config = dict(
    head_dim=64,
    parallel_block=False,
    projector_hidden=1024,
)
Rows from block 3, named by matrix and row number. Rows with one number belong to one neuron. Each number is 500 + 50 x the weight over its row's rms, rounded and kept within 0 to 999. All counts start at 0. Numbers have three digits each. After the name is the row's rms in percent of the matrix's.
# fc1: MLP up (model.blocks.3.mlp.fc1.weight, 384x96), inputs 0-95
# fc2: MLP down (model.blocks.3.mlp.fc2.weight, 96x384, transposed), outputs 0-95
fc1.298 079:524373547500554466500500372548438453437569567456574500500461527526539513500362500507489599500566446500500442449492459515453438500521500429527500378451467506558500510500477500500479537504538500436604455500603500500522435500587558482552531366500500500500519500500514550559500479575558562497
fc2.298 093:500588462511467500500508621543533500609403467579500500515532463443456448500603500500500382500500500500484604539500491420453537500500500581396500561583505500500500500500491446558611475500417489638492500500483587581462500477542500500558422500500549546425511591464549498481527495500500500544
fc1.299 119:500472519567413413500588541500492604500371486500446429500582500520549500500429432500559484500553557527430500480433500510500500500403440466432548564478606529500375520554556500534500380424500559500500500571488500500433470588546553438449500500551500467452500465515424467500477500444536519519
fc2.299 110:500500500411500537400500443457500479539612565420488508570490500500440561500546543462466561499500500462529528510429603500397534456500473500507437410500564482500548464326500500486500500477557470376550500500500480542529465509491435434579497552404500500559500513488469500500423424503524537392
fc1.300 082:519500452500528549500462516564500471500477452447529522567539532387556495392542496524453500470394467496543500598479450610500533476584500537626439553566500500452500459492463481558540500439500445500500401500500471396449490412559514516500468540453500567433461424479567545540610516500520594500
fc2.300 096:500500559500500433479586469539500500487500534526443427393500485500417500500500500455554536555594566500566493451412500382500599500447455500500500533500500545548459561504500504496573500550484500390500606623427567589500568567501477543450463481521500500500500500591419518466385500550561500493
fc1.301 066:413500500539500477568401500558500530500500470637500554552556571584500444541500586427545464430500612604500491500500543564522500500500501498546500500561434500449587500534500500500398534524386418500479449500500500452500600435523500514464461469452362486455516500433500500500500477529470574457
fc2.301 077:594500500500474537500500475447455572500509545456459500515500500500524500500499500461500500500500452500500563556500333444449500545500521568442519395500542589558403527555500500550500500500616538500540540582535527611452348500500365399490500444427534412500518532500526500500500530500558499500
fc1.302 120:565464581565500525527500407500524542550478452593500537420480441401576432500377422523477566459508498534497500553500500472500546500519459485588487500573500500500500500500508500500500575560501460508493541500560500439592454500494443562589406444378478609500443500472575500500621562478526499475
fc2.302 116:397483500469508500537517555523589527548500593500500495466486534500500578538500522576546500607466385404420538546395500504500500534573424519536508452431527500514500410500400500453447465531557554514579460547456458500503500486496500421378500500500500500467564522557500500427500444557574401565
fc1.303 108:500500418456647500408556591494438502440560500500504461503511476500418531500510468406548559492460484505392507500587520527507536430549559434500500401455500429500530434485500569612447553507515513563572500526444500584549514500410500445438586500498482431500551577500500512500406500524526500500
fc2.303 105:425447580583394500515474435500500500515522543559470423429418512534508500523493578558418500564460490506515500491504500500508442500481374536586494557483436500500437585563491443444576466547500492551489466500500459389521612429546499500522476500459473464421500334500500439494527500546451487520
fc1.304 083:515455459500500500597526557500450552521530500594424478482500470500450500463496503415500575572479504578574474605500519500475439500397500523500543520500500550488413525500566594491537532449427469551513485500446466502408423500500541538500487389550500534352500603495620500500500545591540507463
fc2.304 081:516561452511476451492500539492569500500500500413500500440570500546500612400506407564447362432500500500500611509628568500533519480500500392449553502411500380500521500485493457454507484615500598500465507524457500500604500500540502500500517536500500517500532526500389500500500457496516550571
fc1.305 079:408405500527519429500500558526475505494500500436500427600500540500425464500500500500439500454500743429500500500536472407500464500500509434500500402540452531500500487527454470446558500507488500500354500532500500397500444500500568500510434391478550491500466500500500578500546500500500450527
fc2.305 079:500500500500614380500611500500506413500473525488477500399500500402528667510500425500494494500484309551486500591476556552500500491500500596414471571500500479540500500489500456500500500500526500442500454378500520525500562500523465500538633500500522500535500504500499518500448439500503505519
fc1.306 103:419500461491443591556500500500518500433500416499500500460500520500441500470538436580447565500569500512500345470517500564431500576459547463559535571569500416421500540515500552514574415533506493505574424458526520485500390452438450514485510456468593528586500500403460511480448560562500417500
fc2.306 097:500500500500577462500555485562490500500463523474443553525518471500539558487500563437543503415471568476500604472500473490565500446500512494405360440470488585570501500521523347516447602500500546451411500516453469437503500510538500500583584610471396500429428477560503501500500453418473526476
fc1.307 084:663593466477486500651439500461500500500500500573500500500587500512500493598524521485625516498555551573500500500522363551500500456488552456446500444437500521466500546443539463500492500500500464500423406500462437500500380500435436549556496538540557455445520541472451504434500536453500500467
fc2.307 089:433500509500430467500537500519500500572500469406500629528420500500547546500500500500427430546449397500485500500500502390508489415458500500525567500500463470443500524500500500500411500500432500500670500395505483560480500500500500500403510500422381500500568500468500433500476446649500534556
fc1.308 084:498481444500500454449500500459433500500543413578500500405406533424500500449500505515574543500443536476471500500602519602500532500419549475500556467438500550520500500482500568500353556420473579426500500467453489619500500408500500437603500627500500534500469515560453587522564500528495479500
fc2.308 097:361508570527518553462444577500383465553566529463500543590515500500500532517480528500470497500535429506496500438533462500567500500500520560409500500496500524485500500500590541482577500500407457460523500518500464475500372535480422439464423500500606463558587426542454563500394487442600441553
fc1.309 122:551553480591493515473530418451570471526418567581531500593500638425500500411465448500500510500500500586461500463500524529484448470536543556503566494392467458561500463525542558493500500586537482500515497500502551485616365487500500500452497474430439413576412500576480500500553441500446500526
fc2.309 112:514420500484500500536337500500573532469500448500544500497449398584552536561463571575532528500491533494500517500534441500500581512479500500459500511570500500534375500590388362587479572423500530515421539522500500522425636486473500483513530387472514497468545459477533500504494500493504500500
fc1.310 119:500450566500500500465409482538500500500471492431421418539505540556473549543539573439446482500500500591557500537500547410406500487516500500531580500500580500500361571445500457390380505441547538502479561546541445500445544520500504562555579541500500431428500522385575554513575500500500500500
fc2.310 096:500540524451504422500574561424548500500497497500521523500500476445500469500422500458500500500536549500416513500500460630508500516445500496511480479362395555536622563469526432500495492578500479538500500500549593500514507471455510467432479500555513556603500625488373429500429411584451530500
fc1.311 088:500518529450500506640500465368463547500556552465500500436500500500500566555443573538665493622526480425567500435500492504587495542547498482500467411538500500430500500598500500554494517570549500586473395500500500570492519362500500521517471531500464508500512500572485500500458471500465449539
fc2.311 107:531452500461632552555500505442500539528500500500399500500492461500500450498500563500479436550543463542521596419500619592557500500575479484548503500454413557500524426370392500483500500461500498500542481591500610500431508464500413430498500526512499495648452513456529510500482457446504465500
fc1.312 075:463575500500500462455559500500500493500559500563479500455448439500380621500543507565500576481500511500405500445499539500426434500500482496418454541529460500500489426598500483487500473500488500410500500543525500500493519512640587560362474585488398451444543500496500559500584559500516392551
fc2.312 092:606529572500548500500500565581500481500567567500500392500500430464496487500518442505500500500526500454500495500534524370439437453500527592500477500500463485428500525500500500556464617437477502537500500581581534500500487554500500553524500436548536570672559549432500500500475462541337451500
fc1.313 119:507425573477412516492562423500498500470557500500440500453500500500481479452478500500543567565531500620455500659534500459500458500501500500530474500510437429625469552563532479444482508547486530500500498571578433573448500442552619424464512500443445500500434500409500491524500484579548382440
fc2.313 154:500471574409445500500515614540430500500472441441500500405474495468544513507466517419582460500481466500500517577624599545613547449562391478584500477500383498500402621473617473449472527465517503494500511517500525520500500500518436523455506500500500439519429440500509516500500553548563500500
fc1.314 088:568520399457440553479517338512500500436523559500496500496500435451500389500543500442470500557472584500470534516385557451487453533500500494435575381480499408399476448505498581553424504496462500482550406523535500473500407500500557547500555505502500500500500607500500493515443568567458500500
fc2.314 103:416482500546460478500500577424500549551528500465569521492545625494454509423518594500488545518500444500567500500513448517459564497500588425500572562496500505427513363500357471500554406500514527500500500560393434500546554539466515465454500500495500603457500500547500528570465500381500440500
fc1.315 067:561583500500500500547538473500500500581603565534457594419500362500521571451497518446500500500525589477491500428379546500502521457500586500500472500501500411542500570500567564500500572577426500473509500455435500522429493405500536563509603496500524500500594500394505500480427500533488592505
fc2.315 077:462452552559500529606450500533514500500484432491545521504540583599500500469536500500500525500483392486500487500638500470433500500496472582456500511493500570466446416500500393456571478500500422574500452556587409512501536532517500415510380551513438569500500516570500454531515500500475344450
fc1.316 118:500502425460500470465511500500396500500500390500462531439497435485500479500423513555500500540500476547480518591583500500513571500500558471426500581500542500547585500503541549576500385471449500500600500556500483407544431500477465447484478517653506505551593598552500600500500500500544421407
fc2.316 092:493443570540428370500414500500502500500551486502542446500500491554500500450500524500500416506500500444530500500504500500563527508500464496597561446581408486574504584547591500482500602582499509552469513501501580500500552500500574542553495500470572477406425531369500438574524564537500632553
fc1.317 095:453538439500508455500500576470481525612487470591570408447500500459455608491502636465632443568484500575464561500524500462447487585432500494480471500483500500399508500429578490543550500519491435494500474482576500422558532437445466500500459500500469551590502500477460576500563410500504577497
fc2.317 095:500540543413500455532482500625500510416582472499418596466468500545500480610500500566464500500571471500552427476575484553500551493547500535500517500542488500596537534500500500423407549500477500579552451569485460519500500488500500463500549500398369500470544450529574358493524593568531500500
fc1.318 077:584500544538474500432556499433468468428459500439430551509497443480402450416561500466514607555453442516500449500500500474386500471500435500530464510454559453434540500588519500577447563589560545500489382458500439500500534510492500477503500420500567500507641577368500527500500509485505500500
fc2.318 074:376500477464425433531500500500500567547588516500546490470500449488500500500500513562504360459500514409556447500529391444559500500568593496500582507500420581500420500420500456518547516386465454525473549500500549500500459500580510532545435508500443562500469392618500511400500500500500500500
fc1.319 175:504692450452458520447424422523621499500582500499540500500369513529501387500460529492555516500484500470455545500521497382493523471500500508544528514602456491500500488475500568461541526488458476470552543553428547627455580450482500471560433488500551500507463452464500575500473530524457536547
fc2.319 121:394396462534500500510458500464465495500389508535423500576602500482554566500546439358451500478540500466590444500455500488591439517500500516458449594407500500488552427515639500443458452472610500500509532480515500442500453500500500556505500510480518548500523571547408492500540476493500500412
fc1.320 070:626478488396500500542488586434500500500479500470548500500500441500517607500456500500557471603454492500500392500429424490546498442449635500500500558464555518540578500543546500570353500500500453470500499500551459500500500517500448500425561578500479458463522500500500470605500651533525500500
fc2.320 078:422596500467428454500500468519496500500500459459500500547526645500500519500479477489500627500500500608564651500540500500415422500575331444480500553487494428465459471536500524500614500496548500500544500500500574466500422534500500477500497534500542615500565529500500500450506437500512429500
fc1.321 120:500548434545398460500497500500524411500500527525500592500541521461547371433491439578551564489521554472402379502491478497500490500444500533551500500422527556500522500632456545412434500604500454500558472469500533431523471500500565500405422500509500574528491500463399475472573504573442500500
fc2.321 085:422547534439500569517500590550556406500507500410552500461461466452500576500500533379514500563540501500596562475500649500521604500540500536500500475508442486500632515500580500518574543542475455500500500501541438541446493484500414494595580409500500500500500491500566444500475389500531482479
fc1.322 081:462500500570569500573500492500500504493485456640491478493457500459445500552500500500484557500445512479560511472549453475497430498490529533549500503488435534505500500589405557509566538448579328500456517581453549500500446428598465425500602500500498536449476539561500585500426567463421494390
fc2.322 091:482623532500427578438548484414400595500595526415453564500527500535500470449480473536500470479500500525500522563500510500500553557395461552475480436541466571428449487438555443500454501603467626472562566484555604449527500557461452500500533500433500480460500560500500500543565457550473500557
fc1.323 085:500541439527448451546500433622486456499535556441437472392450550524555398532535500500557487500500533500597591500500435556602458500500500500402451530487566500500500500497456458500513500488539423488500566500500462550420623573500535432517587500500500500500575500489500397500548500376500500577
fc2.323 088:546500500500500454454556545439443500695414381513591563549500479500468571529500500500505545500551429563539468466500558500449500500560548564535586540509513425500500543545500567518582533500500600534586490448500427446500416556500405495548514565500419451528500442504489500519500500563473500500
fc1.324 068:500500423500550441500454393500500526558596552500480500564500440500460500537500519496612591500500539425534500500500500368548442500500487464458460500487500467550500500575480500581476500575500493603528537500500477520411568500519500441292500569601513419547538560482500474500503474560500493500
fc2.324 085:650452500463500511542500539500498444434451469500500449445500500526510524500500518528412430540500392500500500543531490637463500500500510500605500507549500525445512500411500506476418474424455500500500500392500500516557387500500406554614553557500489659500548475500498452435456515431478500520
fc1.325 073:453525500500500574448484515476500500458500574528500500513470517500445500500477448529500500643500595500435556490511447490563581476500510471495500357535500500500546442500604500386561404499545500421557383569475500500500500500500416532501500500558439500414500514411431500508500500424403500620
fc2.325 090:435484500469567556505500500477481500498432500481617581509500548477456418500501500500643500453544500500500421453500578483500467577489500531500551464590500446517538456447564550526468510449600458430479500628458581570463484500487500449458564500375418470471371500465523447485537474500460446500
fc1.326 078:420542560500622533583500514500432551539500500358500524500500601519561499473500546500574599500535562528500500554500500390514500493548444500500500457579440500500500500478500466566468500443387500633545460506490458500500500535556500565500504440415500464500500500419390500500573431580500447507
fc2.326 096:500441344469425404497469408500612520500486595532447500547487488453470448500500424500500454500400529555500438423500500556438500515500566492501452511463684531500505500500500539500500488563500541461443500559500500496540500504397519500461537558500437540567453582500587500457451500500500560453
fc1.327 145:500424500613609465532487593416500591584505490562486542554500546514500544531518489551500500420500542488500520575554500453591497494447463503500542500528628500500482535564472511426439482591533497439500500433469399501461457412541498500500591554495500441529417500455401500500428432550479544460
fc2.327 100:459500500484500501466450478568498487351447500500500622486500500502500548514458519376472435495500500433500403585524449386471464493517515525395432500500419500456500500500556530500443366500582519500500500500534567447500500587500540500500500419603500536500500588500500500549500500500500644500
fc1.328 086:414525500500551500480589500500500528372535596557500506429500566580512447617461526449591480497500460500431525500418590500407556454500596503500452500565540394471462428572443510500500550500500405500565500454500440555500532470482500576405503500475500442500592469427500500500500500500559500501
fc2.328 083:500500484500500500587500423521420500500500554572477461457500526592500517500500500500500479535500423561503466506516500482500500574540496419538521468500410500500465522500500457508500464512500500500400431500537582572500500405500454503392500500540528500500531388602520657500548705509489408500
fc1.329 099:463577500500495495500473513500500500488546532584580500438546428567572425594500539463564500414486576500558422484499527465443572534500520446460467587584455459500431550500500500502585500416500434584550525500500458450500375490500519554534500615500513453536521481460495475494364470506382500500
fc2.329 095:568551508500565500467498412500473315568524573428500516577442500453500570447500448513500485513500407454500556427493454579500500483500500453476500478416559517447480500500500482530417420500537500559473610423510564519384624498493435500442549489556500482500500500535500500500593500495574476500
fc1.330 065:554548497500545601500500549575495500542500523505574432562606500513546505544500448447612500500500482500500567500545500500481491500504500500420490589526500587500450484546300557386500502500500477539455500473480405369480557425474500500430494500534388503500500533460441500440500500562500500500
fc2.330 082:456422491570531496453555483497472529543572500514462445510500675498468468500500490510471541578468500500527417575467452500472516415373500500589376487554450500447410500500500489500505411481463458500500500463500500445627445500500500552485504490541608462500500440487553452546500500500626500436