A small self-supervised image encoder, trained from scratch: widths [48, 96, 192, 384], 14.3 epochs.
Rows from block 4, named by matrix and row number. Rows with one number belong to one neuron. Each number is 500 + 40 x the weight over its row's rms, rounded and kept within 0 to 999. All counts start at 0. Numbers have three digits each. After the name is the row's rms in percent of the matrix's.
# fc1: MLP up (model.blocks.4.mlp.fc1.weight, 768x192), inputs 96-191
# fc2: MLP down (model.blocks.4.mlp.fc2.weight, 192x768, transposed), outputs 96-191
fc1.201 095:451551500562500487628500500500500500500500500438532513526500433460500569500468582507500528519500500557537500461466438500500526482466430498478500421500482500480500500500479570532592562500500586500500500570450500511531543500500500500500465464623536444497500564551529500488426432477476500500
fc1.202 098:467484440492563441553486473480542452501492524472500500425508538500489457500445556594500500500500602486456500409555500500462500496500463500517523511545539484492500394500462500500500540500530489500533519391503563387500500505510534449466586557500522500534515543500462555472517500500500561539
fc1.203 083:500474522537574465500550458488467474538500476555480540500452500503500496417517500546500424500524491522497490557511509551510556410585427532506413500406500432500438526507535479475398527500521506472483554510500526578500530441481451535466500443500564500500500494415500500500532520514493564500
fc1.204 088:646500500435604504420587500500488508560455500521510500542500500463500500511558500529500421500429500465504500582500500500488450500465472510500465543541487461505432500498500595429512533516500497502500480485459495500500500500500500515491414500475500486500523500551450444431500500478431487500
fc1.205 087:500526512449554500515500530507500500447422534513491601511500500500500469569427368504500500500591481476479476570486484500500492500500486500513531500500351477500428429475443512480500382556414518507521495462549543500468500488511500603452545454528463500500432511500500500577483537500516510500
fc1.206 077:500446500446559509492500496525579500500500527457516539501500500500484446422500531511500576500531500581520395503500500500477590478588500594500500482468500555500561566394500610500500500502570529558461500509503473500514479468466456500505501457500431500495500500500501511457500500482507535517
fc1.208 060:458500486485566500528617458539539472505500500499543500500481455414500500391500500500475589500500435500450500450423525431564427500500439500500500500500500505544408497572487500586507507413574500550500500500500460537525500500566500520496500500529518403487500500640518500569545500464496517517
fc1.209 081:513521518500500462565500487459555568521500449387526500457500549500500480500421490491455517500496407500535500500461535485502500500500500478500488500486500486521354500400530548500484510500609500558603613482458509500502470460492523500500581462464478545531514566500500500487526517483450533428
fc1.210 075:500500446500562486500510429439464441500500500500547500500500530472500553500458516500403500518518457511457500523525500500500488486500580500506432500476500578500522430529500451500444515500545500417437500560553500500473500470462546609500532454507500500481500526458424529504431500436500446500
fc1.211 097:500500551530457436485500422500493538585500460459532500486500455494477444500455515459500469555500533500500577500500521553407500561498500553553500594520476500511442503575520462491502540500500518466419504500478509437507531451521577487533500564416500500515403500502539464500420511447511587520
fc1.212 091:572500518517500413502500500539587500497506461557503500511500397550500500500530445501457500470500500506500481500500527448494500573422500457500486414502468579491500448460500497500494500518460500500468500501509551463500455499500536441462505488542500500500495556545576550428500543452540492500
fc1.213 116:438560410495421475556500525500537509505470439498500573492573500601402559470459500446487429500500395515500491519500500521457500500516519484438458500533500539481485540487522430500557409500517547426500456596480449544500483500500500481510500500487500463488564552547485500449500500538474500500
fc1.214 075:418500520500626514500500408500527500480477544447526500500500500503500486500497502495530500500527404462501488500500413500500594500537467420479500523587539585500578542510533500571448500505472501500485410500500532500520500470463487452493500571500500491500466500538500523470500535500538519537
fc1.215 107:500513536532500500431541546575431534499549500433493415500502500500500500451586443500485491469526522534472587500525495511537556465576566508449501513454478451420486570455500443500488538500500460481500484489500479428478574521465508497500500500521500476500467536490500568463500483500514486547
fc1.216 069:480459408500561500624494500487500425416510500537450514408500466476533500440414500509473441576552494561547546500484500533480500467500500438500500553500458574471504558500548378553449500500500536588558544500520507521500480500578500570511450500492506426500500457440512522500462460500512451598
fc1.217 075:503527452449500500464553469431500414500555500508534483498466477500533525486500500469530549500500500483500525494500500509517452500481574500551536503540500500500509510448505500576489473453490500500500500470516601500475540461500435500500485469500433449464607500514500436466556508479523500567
fc1.218 101:505500430433500500500543484500498477533544420470500520500554456443449530596520475501553501500489552500500526503542536515412500574500605500477500447460448500500500436481500462500475500511500519451500457490527499500485446500431468500410416500466445422515500467500550500500471470500500550484
fc1.219 113:393500500490509554435552499558500500521547473479492470468637521572481532432516473561461420514477547487464500515564568515566487540478446604567552500500494500450536517516553500500548466449471556502502500567532557500566500500554490500544530532445474500569470500488414500567500457434491460553
fc1.220 142:430576500478500507500437444479541533505510500469511464414490559569500508436511485553414454500476549485500500436500517465535445533514500455511506456570500525500500500551510529513500500424526465500500529605440475426501502437421500500500545461560500498486486561481595485482418492541500511421
fc1.221 090:500500500409500498500480473425453440581500547500431500423534469446509500500401493443488500543565500500500466485598500458500544544500540532577500460456500590464483501462566454433554518581500500500495500565479558488520523431429500422449587500489500555431500479461454448542534443553458540554
fc1.222 084:457505514425500487500500500490500574500474500484503452530480500469465473500552517481500425531568515439500500428558500447500473500500557500565500500500500501470500448493572441436500500618500487506450500541583500500411476502447530493482578541506500523472500475500500500500500582545500500553
fc1.223 114:545500500495500427550482476500574516397484474516500500500447512515419543529405492470511521500500433500438500466462510458515449486559500558500500464503513516475492500558500488569594574493530499527500500500563500519444471491525522450475500500507548500500559564495500410500500521500517465400
fc1.224 093:474507500500506500525552500500510540509500500500484517536539474536500485497560435500500500458500558478500459515500500500562516550496468402556536500516516492564462466500527447500500540450449497500479420473509509409549409461532511493500500500469474504500437416500536500500500522359528420510
fc1.225 096:552435557500485517500410496486500447499529462500500544503464459495452558500500448461449500488534458511561478521500500545478454554471500402477609546500474504500477467438538500503460414500520447531506500500463543511500500523514601594547567553495500455500600574451500500594500492500514530500
fc1.226 100:402427459443500500500500442460500515500530500532500465481503451500500515469504500567543500464503574466500500494500580474512513500500457546553563557500500500471501500500500534449576465500478484450500532475500500500450481530529539489500454589469465501456500481482539500500500600500500552530
fc1.227 106:500465516500500367507498500541500500519486474530587503500467394494463500495521562483477513458568603500500500500551497500407415408500508533498500500556564500526530536500520500500500500493503494484563500500514522544500519490500500476498561450456492477483549500500500526433456500435381574500
fc1.228 083:410570545555500500500500575500454449500500500494520477500500534464500519466543475500500520500467500500550550500579553479472515500482458465521500500500500541500483500500513487500500492500500500403517539565459500500448500413587509524480500500547500471500468436500452500595500522432435361482
fc1.229 089:543459595457563438500500521478500551625500531527500579419515500500464498500485495485500550532500499480450496449488537457535569500500549500496500487421500518525500459587500500500500516520556500488500599500560462478458464466484500522500527486462500542500500500493462500500448462499561539410
fc1.230 120:520465567500446558515395493533419535542460496467480521543536514427500492514497533456591500546511500547550489482525537529491512453500500499572500500500538500484470476500473556500500500461451513527500498346500500419500500448492456509500465453501496561537500462441493433500500507446457500507
fc1.232 085:458428520538500500494499460600427496476498500564565500500537500500551500410500500500451500437505500500472500526541432415439500497505500500500471500568521500571500545557574445538468488520518500526449456419500444500468507503509463516500512532480633437500482500490500457438528521500500500500
fc1.233 087:489476500456508460453476467500438606500500481512506500521522583500459504497451497500567500503526500500500500467477533528405538495524541465500458500546477532538570500501500500512500473447470606482500500500500420587500520401636433500500517500462526393578500353527460466478415508497500500500
fc1.234 082:507464592500488427543510547467495500500522500500475578516595557481590469431500500485500500515500449489429500489453531500527529500500519613498459522384500550555513501472516500586500500425500524495500456461500505501500542500522589460462500500491443483474500415545523534500500500500500488532
fc1.235 082:503502500432507551533588435541500500500540500536500501500481500564494500556434500515480469500541486500500523500523479500500500532536533511500539500500561540364500500481451500500466549468428500573500500444500500552446500465500470500490461500433500405513457500500545514485500527421517485462
fc2.201 100:594499500500500520451500440491452483500500544500474500500452500500483448500524548500518465500500540480481494477500500441500500586540554500455500582552500500514500500474539500513432462500428440512507500501500529455524430500425549392468500495458500512488537500488547545484500497514500500466
fc2.202 089:558472518571500527384500500551447468520543500500397450530471472518576500475526426511496500442548502512500512500492447500515480500471556474507456459429500500431500580493506500554456401500509589500500458500458500536487494477567500527442500511507447500531559500500638490505500549518515470464
fc2.203 092:500500439514595567500539539579500500500500530500463500500590477501500487480404537500500547500500500428526476513429441477574556500524500391500531500526517489476500470465467500500500522496444492511500500524487569487537522570477500394512500503473500542552575408479500500500352500494442500447
fc2.204 088:442500560552486500551500527507511434500500500447590430500500489500455500500430500526520504500596500531474535459535500508500500500505500490469550540500454500484569500500492472553500500490420510490500407500525500455500500464500475508489516429474477531500500519438500500506415488525475500518
fc2.205 094:500402549452439481477482529500500500459526543422525500521500500500500536486506433577586541448443525430495500452500425457500500574500453500500517505533506528387500500453500440500500437527500569468402500500500525500464470561553501462499500500430472444500500500500530485449520421460480542409
fc2.206 097:500500424500519474473500515423428500500539500509416594509550541500500513500500423497484500524491474500500506500585543460491558534536504527439500500449481530559500535500500500523479565385622500500447551536508500531412488485531505500578483500500500478500524500500501500548442519500560551500
fc2.208 086:422500496493500500492456586500500511500527517482457518463500506500501500529500500578520500468417489532500500435500602500500489500500505457500500500517398476508426565498540548475474563500629526500500500539500520500500480525476462500555500426500500467496489471446417544500514532518500505572
fc2.209 096:491482413485517532482497411463531498544569500557548500440597491517448479515500500521495485563540500500450486533521500578559487483477464423461500500556551501438555474500486513500502460512500529500576494583519500448478522500500517477500500411583422548480557519521520509500500500500440510592
fc2.210 106:461535538445471473500543500470609540500492602500472484500551480469536443534500500501597610500500530540491500500558500534500433545538500576461482511536552500500558458501493500508500500603477459500526500454500500477502509500500493529491499500500467500500460500512500570481551500398500500500
fc2.211 118:500507475507500500500500522440473486500500633555461442500606500500545453494526500528486500479450400461500516389409502448550500500474483508477500483500500447523448562440504481500496500500521463488501487418476386500489500509566554495500529474568533562498508505487447511500522459530467425508
fc2.212 090:537492495477559478466500578500500499478489551442553500500509500500462464434500470526500500435616500510461572500500465500500480500497410502457459514500497563506470500559500500597517500500516501543455481500494500480500500448524417547514457500500480500504441500500500458548430521506500500388
fc2.213 099:500500625517500500467500500402500606465547483500401500465437457458618488483460496449546521536495508528542503500500464534500500500446500488473548548506500440510549435575500500511476492552460556456528500482559500425503531514523500433434546500485461521470437516508514500554502469512531452500
fc2.214 094:427530481500488497500517469562498495534494500433505576500523500547555416412503504500488500500500500538522489500554601455461455500554571500464487500500458500509489440500500528549500500500545522542525500478533462509520471559531505500502561452429473403547500500500535486539434435551500425500
fc2.215 099:500535506460500458558505439479588537486456500544500500545496531460482500501499519470500549526600484500500479500443483474450388500489512504531478434547537539564500500500522505481500540520401500500500636500500500496541362581552492540502500446518456476494500483468499422561486520500494560486
fc2.216 093:564495500544433421500500476568500500526505412569500568510500399500500500500500439500516618546442512511447500500500535500446465500533500500503528430563500446583454500500449473500500431538521436500500500500497500464500500529460493547473500500524435538507524500535512500500500500463484444429
fc2.217 091:452500500500417555506517444500500465500473556500523500500576444484481545500469469547451577513488575485500474500499539500500439523539508585500500607499536500508504500497567467500587539469469536455490440506549479511495571441470524500511552470433551539446464544532411500500500477500492471550
fc2.218 082:500435500564508500512500495495417429500500500523490485566492500577500501500515519537436500473451530500500374500455472458489525481500500478500500570506487400583476500438537472495551500513500436434521488456444465499464521500540475504530500373491515419459500502500531500500500532504456394586
fc2.219 096:557500538500500500524500522504500500500500508500472500643395535362500500460551500474562530525500500542558500486481467536500462500500500468458471557545544500542503500367500500500484567500513467500538496500537500500529462536507540528449428500470527500500544500531500568501462453502578545497
fc2.220 094:500451381476581507457534481500459459500492500515500448551500537483500455542531500419575479560508427480500530457520448503528508480394480500500487534436500496500546500498438549428500500500511566500520493442606519534500483500579468449455481500494491500430546435539409503500574470504519484500
fc2.221 097:448535500500500477555512419548547513438480501500476500482530500500460500523559485500555545500500500526500500532437494580471432469545500500451450494528500461500496479500485500535500468421510521493504471527454460570547500531467534508434465500500500519530500557529549500480500500419500421508
fc2.222 095:544500500516564567500500484500500500500542463500500473500500500552455559462527500494462546500528374500528421558500538501527500461500451506448500631500554500464500567480421500520468481438550500448551500500500501500500593500534500500500500478597506499498494587500549503500396518422437504421
fc2.223 107:466500546531500500507480511500500452542559506500500500500500524500543507500521616493501500500512500481500500500526496444500500522500525408419534500500464440490500500419500586500500462561395464500500453560446413501500570557500500500500462558440500500547518500522541609561538500500552500500
fc2.224 105:501495461497507576477482456502503500456586500515441500436459501582483475500458474541479568519479576410500585539486494500469488602517497474519531441462393500500466517553555500545500500509500402588500535434463500527500472521500472500523536468585561427433604500514478444414464534459552531488
fc2.225 090:500508441527582480442556497581535472558500517500500470472500548548529504499527571500506499500500554555443463440490531375557539475500425561500500560442500482492500570509500500500487537500500549500445533500500500496500483460551473423394500465504517546500472478583500443506456488522500461500
fc2.226 095:576585500577484402556500612492482494500531469447477513500400526535474544500500500453543506500500541507465500500530434515491490458570500420462573366500456480501475500500452505613517500485500589512514456517471460515500500511560455519549516496500525471568500523500439527500456517500521471536
fc2.227 092:495379480570470575500569548458500457505546500516481500487500473520500500546500500489589531549476500532520470494500524495538598484500500500531566473481440532434500500492500500450500496500493521556492500475385505500508447500475520406469446481522493500500489500528500487532500500609496521406
fc2.228 098:542479448386524413412500505513560458500500500526564465516500500519500480445516500458500465446479451551415493500518500500526500500442477483442492500510452489476532500500456594500476445498460481542446500513516463500531471536540580459496500525534495538625593566500543477442524454512430525513
fc2.229 089:500526516460519500511500411497500467424486500355500500511494500495491500500463500505470500458435498500500555574479543524458486532486442483461518500500488500447500437403536442512545500435486500500499482500500485590549483531498500570561474491500455500431500489500500535500500565487463500584
fc2.230 099:479564527461451430482500500451542485500462455520531449500427453580508573500500511563431517534500523506447558592516466474449500490469541476447467500532416473507494500533500511449472493550500521443553454485477499500558500500548500502472572500409493500500464500527500554500500529500538500489
fc2.232 102:484508471443471525528500447503496399500536559440448500471491475500500539412500500429545500533500500561500483569461546500610503500522500517489447497509527500527500500399444529505571500560514458494553449591432500512468406504532522584500500405494500500467500519497513557433512397500520586474
fc2.233 096:393500465484459439500500500561559487500402531500579500500515499489510541406459540500500464500462500556500515500471500448545500470500500554567457436500509500500431402534563432553549446500500500500536500504472566500500500492429499408509475500435628500500458564496491463500500500481516487569
fc2.234 087:538440440540500463471482517481526526533474439500492496411607415517470500500474561552500446500500501458500500500500472500525532564463500500500494500500499468510484526567500496532486457500521422500500433491448476500544458500555487514500478500500438500587500495437481506604488500500500500498
fc2.235 100:551451531500475503528461509500500510558473541549539431500547500500498500437500549469500527500511452481522513505565576524403500552479526462626500486532500500500435505510500452500494497500476500500477517500500485450538500532433500523585471459510500532528537578465526464489500483486500500489